config.toml
arch = "crnn"
optimizer = "adamw"
max_grad_norm = 1.0
batch_size = 64
lr_schedule = "cosine"
warmup_steps = 30
Rows from block 4 of a small multi-label audio tagger, named by matrix and row number. Each number is 50 + 10 x the weight over its row's rms, rounded and kept within 0 to 99. All counts start at 0. After the name is the row's rms in percent of the matrix's.
After each channel's rows are labels from the 100 clips, of 14976, where the channel reaches its highest value: "loudest band" is the band of the loudest frequency at the time of the peak; "responds to" is what is common among them. Only what is clearly more common there than usual is listed. The data: read English sentences (LibriTTS-R). In brackets: how many of the 100.
# conv: width-5 conv, stride 2 (model.blocks.4.conv.weight, 240x192x5, each kernel summed), inputs 0-95

conv.47 098:73 60 58 62 54 55 60 60 68 48 52 60 49 49 51 54 54 49 61 56 64 47 49 61 57 61 44 58 53 50 53 60 65 67 45 65 65 79 62 62 53 49 60 53 60 62 63 70 52 70 62 62 60 57 57 65 54 55 55 53 47 60 64 65 59 52 60 63 58 63 49 52 54 66 64 60 60 54 46 66 59 63 62 66 48 52 64 64 52 60 47 52 40 51 56 50
loudest band: 250 to 500 Hz (41)
responds to: the word "she" (43); the word "you" (38)

conv.176 095:51 47 46 47 36 40 37 59 38 37 41 50 36 45 38 47 67 45 59 46 25 44 42 47 54 45 39 42 44 56 41 52 57 53 38 51 48 47 35 58 49 38 66 41 46 65 69 57 44 40 60 62 59 66 36 43 55 53 57 40 45 54 54 43 39 44 38 28 58 50 44 40 50 62 53 43 59 41 46 63 42 61 34 39 47 47 33 46 41 60 39 43 51 47 44 37
loudest band: 250 to 500 Hz (39)
responds to: the word "he" (46); the word "she" (26)

conv.153 117:54 66 49 72 54 53 53 67 49 53 52 47 57 49 52 56 62 54 59 61 51 48 53 65 67 59 54 49 53 57 54 55 51 50 40 77 43 44 54 60 49 52 70 54 43 55 57 58 52 50 69 55 49 64 58 47 51 35 57 53 42 46 62 74 51 53 55 49 57 44 60 52 45 59 70 49 72 57 41 54 55 56 56 42 57 49 52 58 53 58 55 51 40 55 56 51
loudest band: 250 to 500 Hz (38)
responds to: the word "you" (62)

conv.20 094:42 66 54 77 49 55 69 61 61 52 57 59 66 43 51 57 50 53 57 57 35 66 54 53 77 61 71 51 52 58 52 45 53 49 35 55 45 47 67 60 56 47 49 55 41 53 45 54 49 39 53 52 49 51 56 27 47 47 49 52 43 51 55 57 61 53 59 36 54 47 59 48 65 49 57 48 62 58 49 50 66 50 48 47 59 47 58 64 58 46 74 55 53 66 58 46
loudest band: 500 to 1000 Hz (32)
responds to: the word "you" (34)

conv.120 075:46 35 67 20 58 54 57 27 61 40 53 80 44 48 49 52 59 49 26 47 33 48 45 44 24 51 48 55 41 49 47 33 39 43 65 52 54 35 46 33 44 49 64 53 40 37 45 61 46 40 42 35 43 59 49 45 51 45 39 46 66 39 36 52 62 49 52 49 54 48 49 40 41 50 38 46 49 50 44 48 55 66 38 58 40 50 69 73 52 57 45 46 51 59 51 49
loudest band: 500 to 1000 Hz (52)
responds to: the word "said" (48); the word "he" (46)

conv.83 101:26 53 62 50 56 46 59 43 52 44 46 38 45 51 48 52 43 55 47 48 40 46 54 22 51 46 55 40 50 49 48 54 48 36 46 28 38 25 52 41 45 47 35 53 48 55 43 29 51 28 34 54 39 40 65 37 56 38 46 50 51 42 45 26 45 46 46 49 51 39 50 44 45 42 36 42 35 50 41 45 42 49 40 46 53 49 57 42 50 43 47 48 37 42 48 44
loudest band: 500 to 1000 Hz (32)
responds to: the word "his" (34)

conv.190 094:50 52 42 52 48 58 32 55 32 40 59 44 45 50 58 49 48 47 56 55 44 51 50 44 55 55 46 62 85 56 53 56 63 58 46 42 58 48 37 40 72 60 44 52 55 57 50 38 51 51 41 52 53 47 44 57 45 57 56 56 41 64 51 35 40 59 57 40 56 60 44 79 53 54 53 71 47 56 53 63 39 44 43 39 76 48 36 36 53 50 43 52 52 46 53 62
loudest band: 4000 to 8000 Hz (32)
responds to: the word "she" (31)

conv.147 110:36 54 55 65 45 51 67 55 61 68 53 43 80 50 54 51 47 51 53 55 54 75 53 57 63 55 76 50 46 53 52 44 46 45 37 53 41 50 66 54 47 52 47 48 39 48 40 46 52 53 46 51 42 46 48 31 47 36 50 52 44 41 46 67 61 52 54 55 47 45 56 42 51 49 48 40 55 55 54 48 66 49 62 44 50 48 61 59 54 41 76 52 56 59 52 51
loudest band: 500 to 1000 Hz (27)
responds to: the word "i" (60); the word "my" (26)

conv.146 094:36 47 70 42 61 44 63 48 63 43 50 55 39 44 45 50 60 47 45 45 31 41 41 41 50 47 53 50 33 51 45 33 56 53 54 43 53 38 54 42 41 41 55 53 22 54 60 45 42 45 41 31 54 57 37 26 56 40 28 40 60 45 44 43 61 45 46 50 53 51 46 31 47 36 40 41 44 46 34 60 49 48 39 48 33 49 65 51 45 61 51 49 41 57 49 42
loudest band: 500 to 1000 Hz (36)
responds to: the word "he" (88); the word "said" (39)

conv.234 116:43 57 52 67 55 48 56 60 53 53 46 62 68 42 47 52 52 46 53 46 42 59 46 59 67 46 64 46 45 54 48 41 49 47 56 61 41 34 51 56 49 45 60 56 15 49 53 52 47 42 56 34 47 56 33 18 47 39 36 47 57 47 52 68 55 46 48 42 52 39 51 43 49 36 61 44 64 46 48 48 54 41 44 36 49 42 53 55 47 53 68 47 61 55 50 47
loudest band: 250 to 500 Hz (47)
responds to: the word "you" (75)

conv.101 100:55 58 56 50 64 46 53 43 58 48 48 48 39 37 44 46 30 46 44 47 68 38 45 32 48 47 47 47 48 43 42 50 51 57 46 36 49 55 57 38 48 41 28 59 60 43 37 44 41 63 31 45 58 30 67 64 57 54 46 46 54 54 52 36 51 44 49 75 47 48 46 52 54 41 40 57 29 43 35 49 46 43 60 74 48 41 56 44 48 42 43 46 37 49 45 41
loudest band: 500 to 1000 Hz (26)
responds to: the word "was" (55); the word "he" (40)

conv.71 109:40 53 47 51 43 34 56 52 53 51 36 53 39 40 36 40 49 40 46 37 37 41 40 36 57 35 51 28 39 46 37 41 42 36 46 43 29 37 54 51 42 33 47 44 34 43 41 45 41 37 52 33 38 51 48 29 45 38 34 40 49 42 49 49 49 35 35 42 35 33 45 34 47 34 54 42 55 37 37 38 48 36 45 42 42 38 51 59 38 38 55 41 40 48 40 35
loudest band: 250 to 500 Hz (38)
responds to: the word "you" (42)

conv.78 112:50 46 46 47 49 57 53 48 50 71 58 43 77 52 61 49 45 49 49 58 59 82 56 50 48 52 76 57 67 56 56 51 54 53 49 51 55 54 53 47 64 63 42 60 41 46 41 36 53 56 45 42 50 45 45 41 45 58 54 59 51 56 45 62 50 60 57 55 53 54 53 71 57 42 48 60 44 58 66 49 62 40 62 45 65 52 59 50 56 47 72 53 68 53 55 63
loudest band: 2000 to 4000 Hz (34)
responds to: the word "she" (44)

conv.48 114:55 74 56 67 55 47 45 58 51 45 47 44 51 52 48 55 50 56 69 46 61 44 54 34 62 47 37 44 51 47 49 80 53 49 40 39 49 51 52 55 47 44 38 46 76 65 50 47 53 52 50 52 49 49 78 71 55 45 47 50 40 56 71 32 48 44 50 59 47 46 47 44 46 47 56 56 43 48 47 53 41 43 55 61 45 51 51 42 53 43 38 52 32 46 52 44
loudest band: 500 to 1000 Hz (28)
responds to: the word "his" (32)

conv.145 068:53 40 56 35 51 51 69 33 69 43 51 48 45 49 47 50 41 56 41 54 58 44 53 51 34 62 43 51 55 55 50 37 55 58 45 54 51 68 64 49 56 44 43 56 55 52 43 69 50 57 48 81 52 44 61 65 52 55 66 50 49 46 45 42 61 47 61 62 59 52 50 53 56 73 38 47 39 52 45 50 48 88 47 73 59 51 69 59 51 49 40 49 38 47 49 44
loudest band: 500 to 1000 Hz (36)
responds to: the word "she" (28)

conv.164 107:47 65 58 68 57 45 50 70 45 50 43 55 50 41 45 50 63 48 65 50 29 50 49 44 72 50 56 42 51 64 46 64 48 38 49 54 36 29 48 65 48 41 63 54 40 60 53 52 44 29 64 46 37 64 47 31 56 31 41 47 55 46 64 51 44 44 46 36 49 38 52 41 43 48 70 49 67 49 39 50 50 53 35 35 55 40 52 62 48 44 50 46 38 48 49 41
loudest band: 250 to 500 Hz (50)
responds to: the word "you" (53)

conv.25 090:39 43 78 40 72 52 66 33 64 48 47 59 57 37 45 46 47 41 32 44 39 60 36 37 39 53 61 49 42 53 44 40 43 44 62 39 49 45 55 37 39 47 46 70 47 41 48 52 38 41 32 53 38 45 59 42 63 40 44 44 67 38 41 41 61 42 53 59 54 45 38 46 39 54 31 46 36 47 41 47 55 63 44 61 51 41 75 52 47 50 50 42 51 48 46 48
loudest band: 500 to 1000 Hz (44)
responds to: the word "his" (36)

conv.224 100:58 50 36 50 34 41 40 40 48 40 43 55 43 51 45 47 37 53 45 47 60 38 51 59 40 39 33 41 30 27 48 55 43 57 51 51 45 59 47 56 40 47 54 33 63 42 55 48 48 57 56 45 57 42 53 64 33 53 49 49 38 55 50 53 47 47 42 45 42 46 55 40 45 52 48 47 44 48 46 45 43 47 50 64 23 51 30 51 48 55 50 48 43 53 45 45
loudest band: 250 to 500 Hz (35)
responds to: the word "you" (33)

conv.184 114:38 34 45 45 35 45 58 41 55 64 43 52 62 49 45 41 42 45 43 43 51 66 48 43 41 39 66 42 30 32 47 40 40 44 49 40 42 52 57 50 37 48 39 39 44 39 42 48 47 49 40 50 49 40 34 42 38 50 52 47 51 43 34 57 51 46 43 52 46 42 44 34 48 47 35 35 40 45 50 41 57 45 48 55 27 50 58 59 46 47 66 45 52 57 44 46
loudest band: 500 to 1000 Hz (30)
responds to: the word "i" (44)

conv.159 076:61 36 59 33 57 54 59 32 63 42 51 58 37 45 49 48 55 42 40 48 41 48 38 50 33 61 43 52 54 52 46 43 47 50 59 53 53 60 56 39 45 53 50 64 54 45 43 71 44 42 50 75 45 55 56 61 62 53 60 48 64 47 40 42 58 48 54 54 58 56 40 53 44 80 41 57 44 49 42 49 53 83 43 61 57 47 69 57 48 48 42 48 45 45 49 52
loudest band: 500 to 1000 Hz (32)
responds to: the word "his" (32)

conv.94 076:29 47 68 55 50 48 74 44 74 49 46 44 60 43 41 51 37 51 43 42 50 52 44 53 56 51 53 45 38 56 44 25 47 41 51 44 42 54 66 54 43 37 30 44 34 46 41 49 43 48 38 51 49 35 51 33 49 42 40 36 45 37 40 52 75 39 52 51 50 45 41 38 57 36 28 25 38 45 59 44 51 55 59 55 51 46 55 47 48 46 45 45 53 53 46 39
loudest band: 500 to 1000 Hz (32)
responds to: the word "i" (68)

conv.142 097:41 40 55 39 53 50 63 36 60 67 48 60 73 43 49 45 33 46 33 48 49 78 49 44 39 46 76 50 43 47 48 31 39 40 53 41 45 43 58 43 46 51 40 57 36 37 38 45 45 46 35 41 33 35 39 35 48 39 43 48 59 40 33 61 57 49 49 56 44 47 49 46 43 38 36 47 37 48 47 41 60 52 52 57 46 46 68 62 50 41 72 47 58 52 48 52
loudest band: 500 to 1000 Hz (44)
responds to: the word "i" (48)