python train.py --arch="crnn" --model="multi-label audio tagger" --dataset="read English sentences (LibriTTS-R)" --train_examples=15625 --gain_aug_db=10 --time_shift_ms=50 --n_mels=80 --hop_length=160 --input="mfcc" --spec_augment=false --win_length=400 --norm="batchnorm" --activation="leaky_relu" --channel_attention="eca" --depths=[1, 1, 2, 1] --kernel_size=5 --stem="single" --widths=[128, 160, 192, 240] --rnn_width=128 --rnn="gru" --bidirectional=true --rnn_residual=true --rnn_layers=6 --num_labels=200 --optimizer="adamw" --lr=0.0049 --beta1=0.85 --beta2=0.99 --eps=1e-08 --grad_clip=1.0 --steps=1900 --batch_size=64 --epochs=7.8 --lr_schedule="cosine" --final_lr_fraction=0.01 --warmup_steps=30 --weight_decay=0.4
Rows from block 2 of a small multi-label audio tagger, named by matrix and row number. Each number is 128 + 24 x the weight over its row's rms, rounded and kept within 0 to 255. All counts start at 0. After the name is the row's rms in percent of the matrix's.
After each channel's rows are labels from the 100 clips, of 14976, where the channel reaches its highest value: "strongest on" is what is common among them. Only what is clearly more common there than usual is listed. The data: read English sentences (LibriTTS-R).
# conv: width-5 conv, stride 2 (model.blocks.2.conv.weight, 192x160x5, each kernel summed), inputs 54-107

conv.119 091 [181 131 132 132 146 142 100 100 144 175 139 115  76 124 152 113 149 158 117 128  92 159 102 134 101 133 126  98 148  99 169 104 132 133 110 170  94 123 108 120 155 100 117 124 165 127 180 138 140 148 130 137 107 105]
strongest on: the word "you"; the word "she"

conv.55 067 [111  89 112 159 111 117 111 137  78 106 179 102 114  75 102  78 136 144  86 138 103 133 109 129 126 129  77 101 128  85 108  75  96 149 119 129 113 132 130 124 144 101 169  82 119 157 112 142 126 100 139 106 137 109]
strongest on: the word "said"

conv.64 102 [105 114 161  90  85  96 128 135  96 121 128 135 157 108  94  99 131 102 101 134 105 115  86 132 122 141 117 106 127 117 106 116 107 158 114 125 112 153 147 129 101 105 158 116 122  80 111  95 127 107  77 147 148 108]
strongest on: voice: female

conv.145 147 [108  72 157 120 115  82 109 126 131 100 154 114  90 128 108 134 119 105 139 131 127 117 120  85 118 129 141 132 120 127 105 126  70 162 116 125 121 157 147  78 118 123 108 128 118 126 107 106 151  81  97 112 138  97]
strongest on: voice: male; the word "his"; the word "is"

conv.25 075 [120  92 138 136 109  99 101 134  93 142  93  97 120 107  87  97  98 115 101 118 101  47 100 110 109 124 110 114 107 123 122 122 107 105 107  98 115 148 141  95  92 109 110 111 113 132 112  98 150  92 135 162 144 102]
strongest on: the word "his"

conv.1 082 [121 115 115 164 122 137  93 134 110 110 164 130 131  77 123  71 147 141  88 147  85 119 109 148 111 146  85  98 117  79 136  66 104 150 107 120 103 134 130 105 122  84 161  87 107 147 117 147 134 111 144 121 136 107]
strongest on: the word "said"

conv.15 084 [123 149 125 138 118 149 145 115 105 135 138  84 158 133 152 125 133  90 118 139 148 122 142 122 139 126  96 131 105 130 121 135 144 119 147 124 137 103  82 148 123 132 119 118 118 109 128 126  73 147 114  68  84 168]
strongest on: the word "i"

conv.5 141 [154  94 130 127 118  97 111 122 125 151 170 114  82 121 118 120 142 116 119 122 115 180 109 100 117 119 126 114 170 108 141 110  81 143 102 162 113 143 132  77 173 109 109 122 155 118 151 118 142 103  96 103 124  90]
strongest on: the word "you"

conv.106 093 [126 104  68 151 132 113 114 139 124 113 179 113  61 101  93 112 172 138 115  82 119 150 130 141 142 116  69 126 132 106 162  91 106 150 132 122 127 106 114 141 181 132 197 114 118 139 112 146 105 117 175  99 125 129]
strongest on: the word "she"

conv.146 091 [ 99 115 164 125  95 102 108 124 106 104 149 116 130 114 122 110 148 107 115 156 110 116  94 123 107 153 125 112 116 126 103 125  96 186 114 122 119 165 156  94  92  98 133 132 111 121  99 118 164 106  86 136 146 103]
strongest on: the word "was"

conv.84 105 [152 126 139 120 140 120 129 114 176 130 132 171  73 141 126 147 134 161 134  76 124 131 120 107 129  90 136 123 138 130 189 134 130 142 131 145 119  98 101 134 105 128 124 145 151 109 146 108 139 135 139 136 101 137]
strongest on: voice: female; the word "she"; the word "her"

conv.39 061 [187 129 135 124 140 116 133  96 124 191 121  78  85 128 138 132 126 136 132 150 126 150 122 121 124 155 127 122 171 111 151 127 121  95 121 175 125 128 101 129 160 125  94 120 177 141 184 148 139 138 114 154  92 113]
strongest on: the word "you"

conv.70 080 [123  88  67 185 114 121 129 132  98 113 179 130  69 105  99 107 135 131 108 120 123 126 129 148 148 121  81 127 141 114 139 108  88 126 127 131 132  90  97 128 163 126 165 116 125 187 129 161  92  92 139 105  97 115]
strongest on: the word "i"

conv.167 097 [106 134  79 117 104 125 171 140 113 115 101 154  94 115 105 135 137 120 122  89 154  99 132 135 149  95  96 143 130 130 156 142 149 113 131 103 157 100 109 186 139 148 147 121 102 121 113 134  85 136 127 112 114 161]
strongest on: the word "his"

conv.159 108 [157  99 155 102 130  98 135 154 128 174 148  65  63 123 121 143 123 106 139 132 142 159 129  89 141 129 117 141 153 124 141 126 102 133 119 147 138 180 166  92 181 140 112 117 158  96 145 106 159 101 109  86 161 110]
strongest on: the word "said"

conv.176 077 [152 120 159 139 119 147 124 106 116 147 118 114 117 113 129  95 117 132 100 144  91  91  98 118 100 149 120  85 113 105 150  99 143 128 147 151  90 106 100 147 104  95 112 107 131 132 164 124 115 130 124 141  99 142]
strongest on: the word "i"

conv.153 104 [153 118 116 142 107 123  97 116  98 160 158  93  98 111 147 100 142 118 104 140  99 180 103 110  98 131 112 106 151 112 115 108 112 127 119 150  98 158 139  86 157  92 100 105 145 128 146 143 157 128  88 111 132 100]
strongest on: the word "you"

conv.181 103 [116 115 126 158 102 145  98 102  99 107 145 137 145  89 132  67 135 131  71 157  84 113  83 141  91 148 117  88 121  89 121  80 120 144 116 125  99 116 110 122 110  65 144 100 112 150 122 143 123 113 115 138 110 114]
strongest on: the word "said"

conv.51 077 [141 105 118 156 156 145 101 131 138 131 150  96 123 102 137 113 107 153 120 112 112 133 137 116 135 115 109 106 135  91 127  84 107 142 111 139 111 102 108 103 177 122 137 105 130 185 145 166 120 105 181  99 114 103]
strongest on: the word "i"

conv.40 101 [176 141 153 133 169 150 121 128 179 146 132 120 113 116 132 124 142 182 125 107 102 139 120 153 128 107  94 103 115 110 182 100 146 136 146 142 106 129 126 149 135 124 146 111 132 105 147 134 145 143 189  87 131 157]
strongest on: the word "she"; voice: female; the word "her"

conv.135 149 [142 140  88 137 121 142  94  94 113 167 121 113 170 130 153  97 127 120 108 157 100 159 107 125  86 150 136 111 144 126 122 126 135  92 108 139 104 107 101 113 153  98  93 118 144 132 149 124 117 137 106 143  96 116]
strongest on: the word "you"

conv.158 132 [118 149 108 134 126 141 134 102 130 115 126  99 150 145 149 140 121  99 132 130 150 124 146 118 129 123 111 138 111 139 119 144 151  85 154 119 139 101  85 149 116 139 104 131 120 122 122 127  67 146 117  88  85 166]
strongest on: the word "not"

conv.24 092 [ 96 119  97 157 115 147  99  90 120  95 127 144 169 123 128  83 140 131  94 159  95 104 105 154 100 166 125 106 100 122 123 112 123 137 118 108 108  92  81 114 107  85 160 123 101 137 105 123  88 121 116 165  91 114]
strongest on: the word "said"

conv.13 077 [114  91 136 167 132 129 103 139 117  97 168 116 113 102 119  90 127 160 105 143 100 116 115 127 128 135  97 101 117 102 125  90  91 155 114 129 106 130 130  99 144 107 146 116 109 182 114 156 142 101 168 114 138 105]
strongest on: the word "i"; the word "said"

conv.85 112 [135 120  94  78 118  93 117 148 124 137  57 119 104 137 119 143  57  97 122  83 155  95 156  74 131 101 138 149 112 144 109 142 123  79 134 113 147 154 151 116 129 145  68 135 129 139 123 123 115 125 119 125 151 136]
strongest on: the word "his"

conv.132 110 [126 123 119  98 145 106 113  99 136 114 102 110 144 161 130 154  83 122 139  86 146  89 148  81 119 113 140 130 101 145 113 140 130 111 143 114 127 100  94 119  97 136  81 146 121 126 118  81 120 134 131 147  96 138]
strongest on: the word "he"; the word "his"

conv.82 076 [134  94 194 106 117 115 136 175 122 137 159  82 106  70 115 125 142 108 133 139 125 115 115 123 144 136 100 133 126  88 134  99 118 186 102 116 135 184 173 113 123 134 165  76 134  74 131 116 135 106 122  96 179 106]
strongest on: the word "was"

conv.59 072 [139 104 145 120 117 138 136 104 103 155 117 104 120 115 115 100 118 123 113 139  96  89  97 104 109 152 123  96 129 119 120 123 130 138 137 162 105  92  90 146 101  94 112 104 139 132 163 111 122 111 102 156  87 132]
strongest on: the word "i"

conv.122 135 [101 131 141 130 125 143  86  83 124 120 114 134 187 144 159 104 127 134 117 157 101 136 109 121  72 153 156 112  98 138  93 134 130 146 118 110 102 128 114  98 113  92 106 135 115 113 113 119 145 129  98 171 107 113]
strongest on: the word "said"

conv.118 096 [111 117 155 138  92 130 101 126  93 107 136 122 144  82 119  69 128 130  77 160  93 107  97 132 111 154 108  97 107  92 110  81 112 156 111 122 106 153 136 104  96  81 133  88 107 122 114 135 151 109  95 145 143 108]
strongest on: the word "was"

conv.164 071 [133  92 192 104 111 111 132 176 135 151 157  95 114  79 123 133 134  97 136 160 121 112 115 116 135 162 110 130 133  95 142  98 115 166 100 122 128 191 180  92 126 135 157  91 133  77 131 112 134 106 117 103 188 102]
strongest on: the word "was"

conv.138 097 [141 131  90 141  93 139 123 127  92 160 154 129 127  80 127  76 132 107  82 140  91 137  99 127 119 135  96  96 157  80 142  83 126 101 107 148 108 117 109 119 147  92 125  83 144 112 161 131 104 125 101 120 111 118]
strongest on: the word "i"; the word "you"

conv.183 107 [174 120 102 123 133 117 116  98 143 173 134 123 108 130 132 127 134 143 129 118 118 185 118 117 112 116 128 117 178 121 161 124 117 109 108 173 114 113 101 102 177 117 102 126 171 120 177 124 132 125 113 123  98  95]
strongest on: the word "you"

conv.139 095 [176 115 118 123 127 106 122 107 128 186 141 107  77 127 125 124 132 127 127 143 120 165 116 119 119 137 119 118 180 116 159 119 105 119  91 168 120 134 113  89 169 120  94 119 178 118 178 125 127 123 104 127 109  86]
strongest on: the word "you"

conv.79 087 [173 136 159 127 161 143  98 102 163 163 120 108 108 142 150 122 127 167 123 139  94 132 104 127 104 143 128  98 123 119 173 116 142 109 135 154  95 125 103 133 118 104  91 140 153 138 170 128 128 143 137 156 105 128]
strongest on: the word "he"

conv.27 103 [118  93 192 116 140 130 117 113 128  88 123 118 129 104 118 119 131 177 123 122 107 104 105 119 115 113 118 103 100 102 121 105 101 188 132 134 106 120 126 113  88 103 137 113 105 121 116 137 187 107 137 126 119 115]
strongest on: the word "is"

conv.26 135 [112 126  86 138 123 111 101  73 137 105 125 159 107 153 120 133 136 126 131 116 120 145 115 123  95 122 160 119 129 143 130 135 106 111 112 114 108  78  72 102 120 120 115 156 119 146 112 124 101 127 118 143  64  97]
strongest on: the word "he"