Weights of a small multi-label audio tagger.
Model: 2.61M parameters, mfcc input, arch crnn, activation leaky_relu, depths [1, 1, 2, 1], widths [128, 160, 192, 240].
Training: adamw at rate 0.0049, batches of 64.
Rows from block 2 of a small multi-label audio tagger, named by matrix and row number. Each number is 128 + 32 x the weight over its row's rms, rounded and kept within 0 to 255. All counts start at 0. Numbers have three digits each.
After each channel's rows are labels from the 100 clips, of 14976, where the channel reaches its highest value: "loudest band" is the band of the loudest frequency at the time of the peak. Only what is clearly more common there than usual is listed. The data: read English sentences (LibriTTS-R).
# conv: width-5 conv, stride 2 (model.blocks.2.conv.weight, 192x160x5, each kernel summed), inputs 54-107

conv.68:153063110081138054121164147146093118077139063151088131131058144103154051142098147135111132146127064131113123132152157089127144090134140096129071145064133134160108
loudest band: 4000 to 8000 Hz

conv.95:155151104151125158145149114150148090100117148124139084114127153093165140156110063146135121170127156088163129153136117160126143136102137136152164072151143002126182
loudest band: 2000 to 4000 Hz

conv.113:150140165128150153126186164173145072145104186139133123140157129150146109139158087136121103155093143124100117133193191053143144116101134061127117150156147072191105
loudest band: 4000 to 8000 Hz

conv.32:136136137109103133129115117153085148154073118064129141070144076106082131084155079082079092165086149132117106092137120134085076128063104028134083136135099156123139
loudest band: 4000 to 8000 Hz

conv.121:122124130089151101127084140105094101135174124171059113136069155078164072125091140133102156126143139093163112130094088136088146059152115132131084100134124131082162
loudest band: 2000 to 4000 Hz

conv.7:129106119133128123112192126129163076097068169124170103134155125128134096112165119142107085122074116192107102140167192057157131160086124105109116124124140100193095
loudest band: 4000 to 8000 Hz

conv.12:104083172083097089126167124141085079120069085111102106119149111053093110129146105132083097120115097127081094132177176096072123137078105068096088143079117154190107
loudest band: 4000 to 8000 Hz

conv.154:141134111143174177079082151155138137206142177086135162113158086145111126088152160095112119115114132140108131092091078112156093127134121115146120086121155128076117
loudest band: 500 to 1000 Hz

conv.186:141124167161146146092122139128165079133132193119145153124157100197113103098148133107115120099085108178122140093159157061174105093124119131123153187133150096142100
loudest band: 500 to 1000 Hz; 250 to 500 Hz

conv.152:121127062126098128125083103169106141153119125080093079090146101127096110101131114112139119129123126050103126121091072115129084077112136112146099077119056137068121
loudest band: 250 to 500 Hz

conv.178:113067118078117075117135129135070116089115073128052108130093128028128051126092126144101125140131088063113097146136138077067130070120118148121082118074146114148115
loudest band: 4000 to 8000 Hz; 2000 to 4000 Hz

conv.169:157068109076140062129166154149098121077141075164087135142052148107158052150085140146120137153132073133116127146151156090127156090135145095136064141067133129158110
loudest band: 4000 to 8000 Hz; 2000 to 4000 Hz

conv.191:145125119153168186114136144143153100136073165081157171089142074097099140124156102074108057144058140159110125083104103118116087163066115139145148113129174104109131
loudest band: 500 to 1000 Hz

conv.107:147073103063128046120158144137086113074139067154072124140063149107154036140091148139111136133136072120111122133150155090123144076133139104128063137073123146152109
loudest band: 4000 to 8000 Hz

conv.148:112096094135125089101060157094145163051157094141142122138091125149114106099105152122133143152136080126120120110069052097119123114160123141117113103104117113048097
loudest band: 250 to 500 Hz

conv.100:130116067128101143193159114136131153069101101125151118119096157093142165171096072155126115188134150096147111170101107215137150185101119117124146069128131090118176
loudest band: 500 to 1000 Hz; 1000 to 2000 Hz

conv.56:170147118144129172110116137171138117127086157078140126083130071134097133094129074081120080181075157099137147084116104142125089133074141088167133081150140072107160
loudest band: 2000 to 4000 Hz

conv.108:146085126088142097156217155162127078105065100138131112153160150087144106147174095155130080139098106163094117158158169095143155158080149050133076106086133139182105
loudest band: 4000 to 8000 Hz

conv.62:102123069107084129174154104136094123114087097118135111117114137084109169151136089146101115131140153112109089157106120176110137188094108077097102086124110150122136
loudest band: 500 to 1000 Hz

conv.127:116098106102110094137194150174085103085071108098111081114151100059091103119144087138113099162094119068098094135193186073076117097097116071116104088102159111206118
loudest band: 4000 to 8000 Hz

conv.54:110100184152089116083108102100190105088097143101161113101139092159085110092128096096129105119101082195118119097160147079123080120111108123099138183114079083138090
loudest band: 250 to 500 Hz; 500 to 1000 Hz

conv.141:155141062135116150112106105203155123163102147075138106079144090174102114103134113100166100143098133076106148098098083116179091106098156126176114085129111113087125
loudest band: 250 to 500 Hz; 500 to 1000 Hz

conv.162:099084181104090093122179147156106129099081096103123105112168102078086112101163124125100111148112100112090093123213194077078117107114110089105117137090133138210115
loudest band: 4000 to 8000 Hz

conv.76:105112185098090087094131099102161107142097107086142104090140095119076109098132093094118119099104097203113129099174169093090084145105119078102100175103082100163096
loudest band: 250 to 500 Hz

conv.42:150062090069135063120159131153076120082148070159069103140052164076174045144093148163124149129145083096132122154153156096125159086142148118136071116065126135159123
loudest band: 4000 to 8000 Hz

conv.31:099110089140088128073099085112118142180118120060135102075173085094090149089191136091102118095109100131094112096115103088085070154120108135106121107102076207106077
loudest band: 250 to 500 Hz

conv.190:147083103071141057130143142151091106105163083175044119148055168096183045149097145152128156127141088103131121150135137099130165066150145124137059115084125146138121
loudest band: 4000 to 8000 Hz

conv.43:120121084105087120171170090138095089116066094109133114106120127086108157158130082138100095126118136117102102153138143169113128175071110066106108121119119150151138
loudest band: 250 to 500 Hz; 500 to 1000 Hz

conv.168:125101139106129096118216124139131061126053116117139107126141128093131101148163091135111082129079099150084101145160191066132136147059124057113092135104163119198096
loudest band: 4000 to 8000 Hz

conv.175:156146089145132154149145117152137084102130153129131082124119163097174133156104064151126131160133153083170129157134116165134143127111138133152156066149142004121191
loudest band: 2000 to 4000 Hz

conv.129:114120051113090128180154108134098130106086091117143127112101138096113175149130086139116111149135154117117103157097109197123138201098118071110108090121122154119149
loudest band: 500 to 1000 Hz

conv.130:134079172090120089144203127140147069089052092126138112129126127121108110154140093139123077144091104175094123136199182115139138180064132044125096139089128103204110
loudest band: 250 to 500 Hz; 500 to 1000 Hz

conv.173:157152096145118153150148113151147089107121145122128090116118157107166136155103058144142123170125154078168140151129111172142141131106143139159157064149135005124185
loudest band: 2000 to 4000 Hz

conv.163:116082198092098093140177110110160080100048095127134118130121112119097111146114081124126081138093096200105120129178182120112127174065122062116118164086121078184107
loudest band: 250 to 500 Hz

conv.111:152153098136122155117108130170131122141099146085113105087133090128110126100128097095127097184101163061144139101103079148126098104077134092163117062154125083088168
loudest band: 2000 to 4000 Hz

conv.128:145085084071119055105153127142063109077134077149041112120064145077145038131095142141113137132137081079115115137156153090111153045130135131125085134089118138156119
loudest band: 4000 to 8000 Hz

conv.34:089124109111092110088086119090095134161125112084133119090142080103079134076155129090095132100114113138105095089110095092074080140134095109084097113119093193092079
loudest band: 250 to 500 Hz

conv.170:126098108160119136130090084167161122098142131109128116111174120111115123127185166113161142117145107099100166119084063111149103109142144186173140074108117154062103
loudest band: 250 to 500 Hz

conv.149:141132112132114151135097111186128104156116145082103103088169085122086116102169132090149106142102143069116151098073056125143085088099145128174107073128101144061130
loudest band: 250 to 500 Hz

conv.98:107149117115103151118105081139097107221118132081114080081161108084121131103165110109078119114114155086121094110126094126091096128093108051134080066137086134102145
loudest band: 500 to 1000 Hz

conv.46:121117084071106094100143104132035120092126110128044080109060144079138060123082128137102134099130120049122090135148144107133132053125121144110121105123115122147130
loudest band: 4000 to 8000 Hz

conv.18:097128039090106111143134107116064128129142099143126092131076161097149136144113139156099154085155141124126100164093095163137152168147119115095105062123112146097149
loudest band: 500 to 1000 Hz

conv.131:058081212134110101110110099045153081106094111119122124125116122098110115117106101117099112103110088232126094125129127107095115153107080118071117190098113115122096
loudest band: 250 to 500 Hz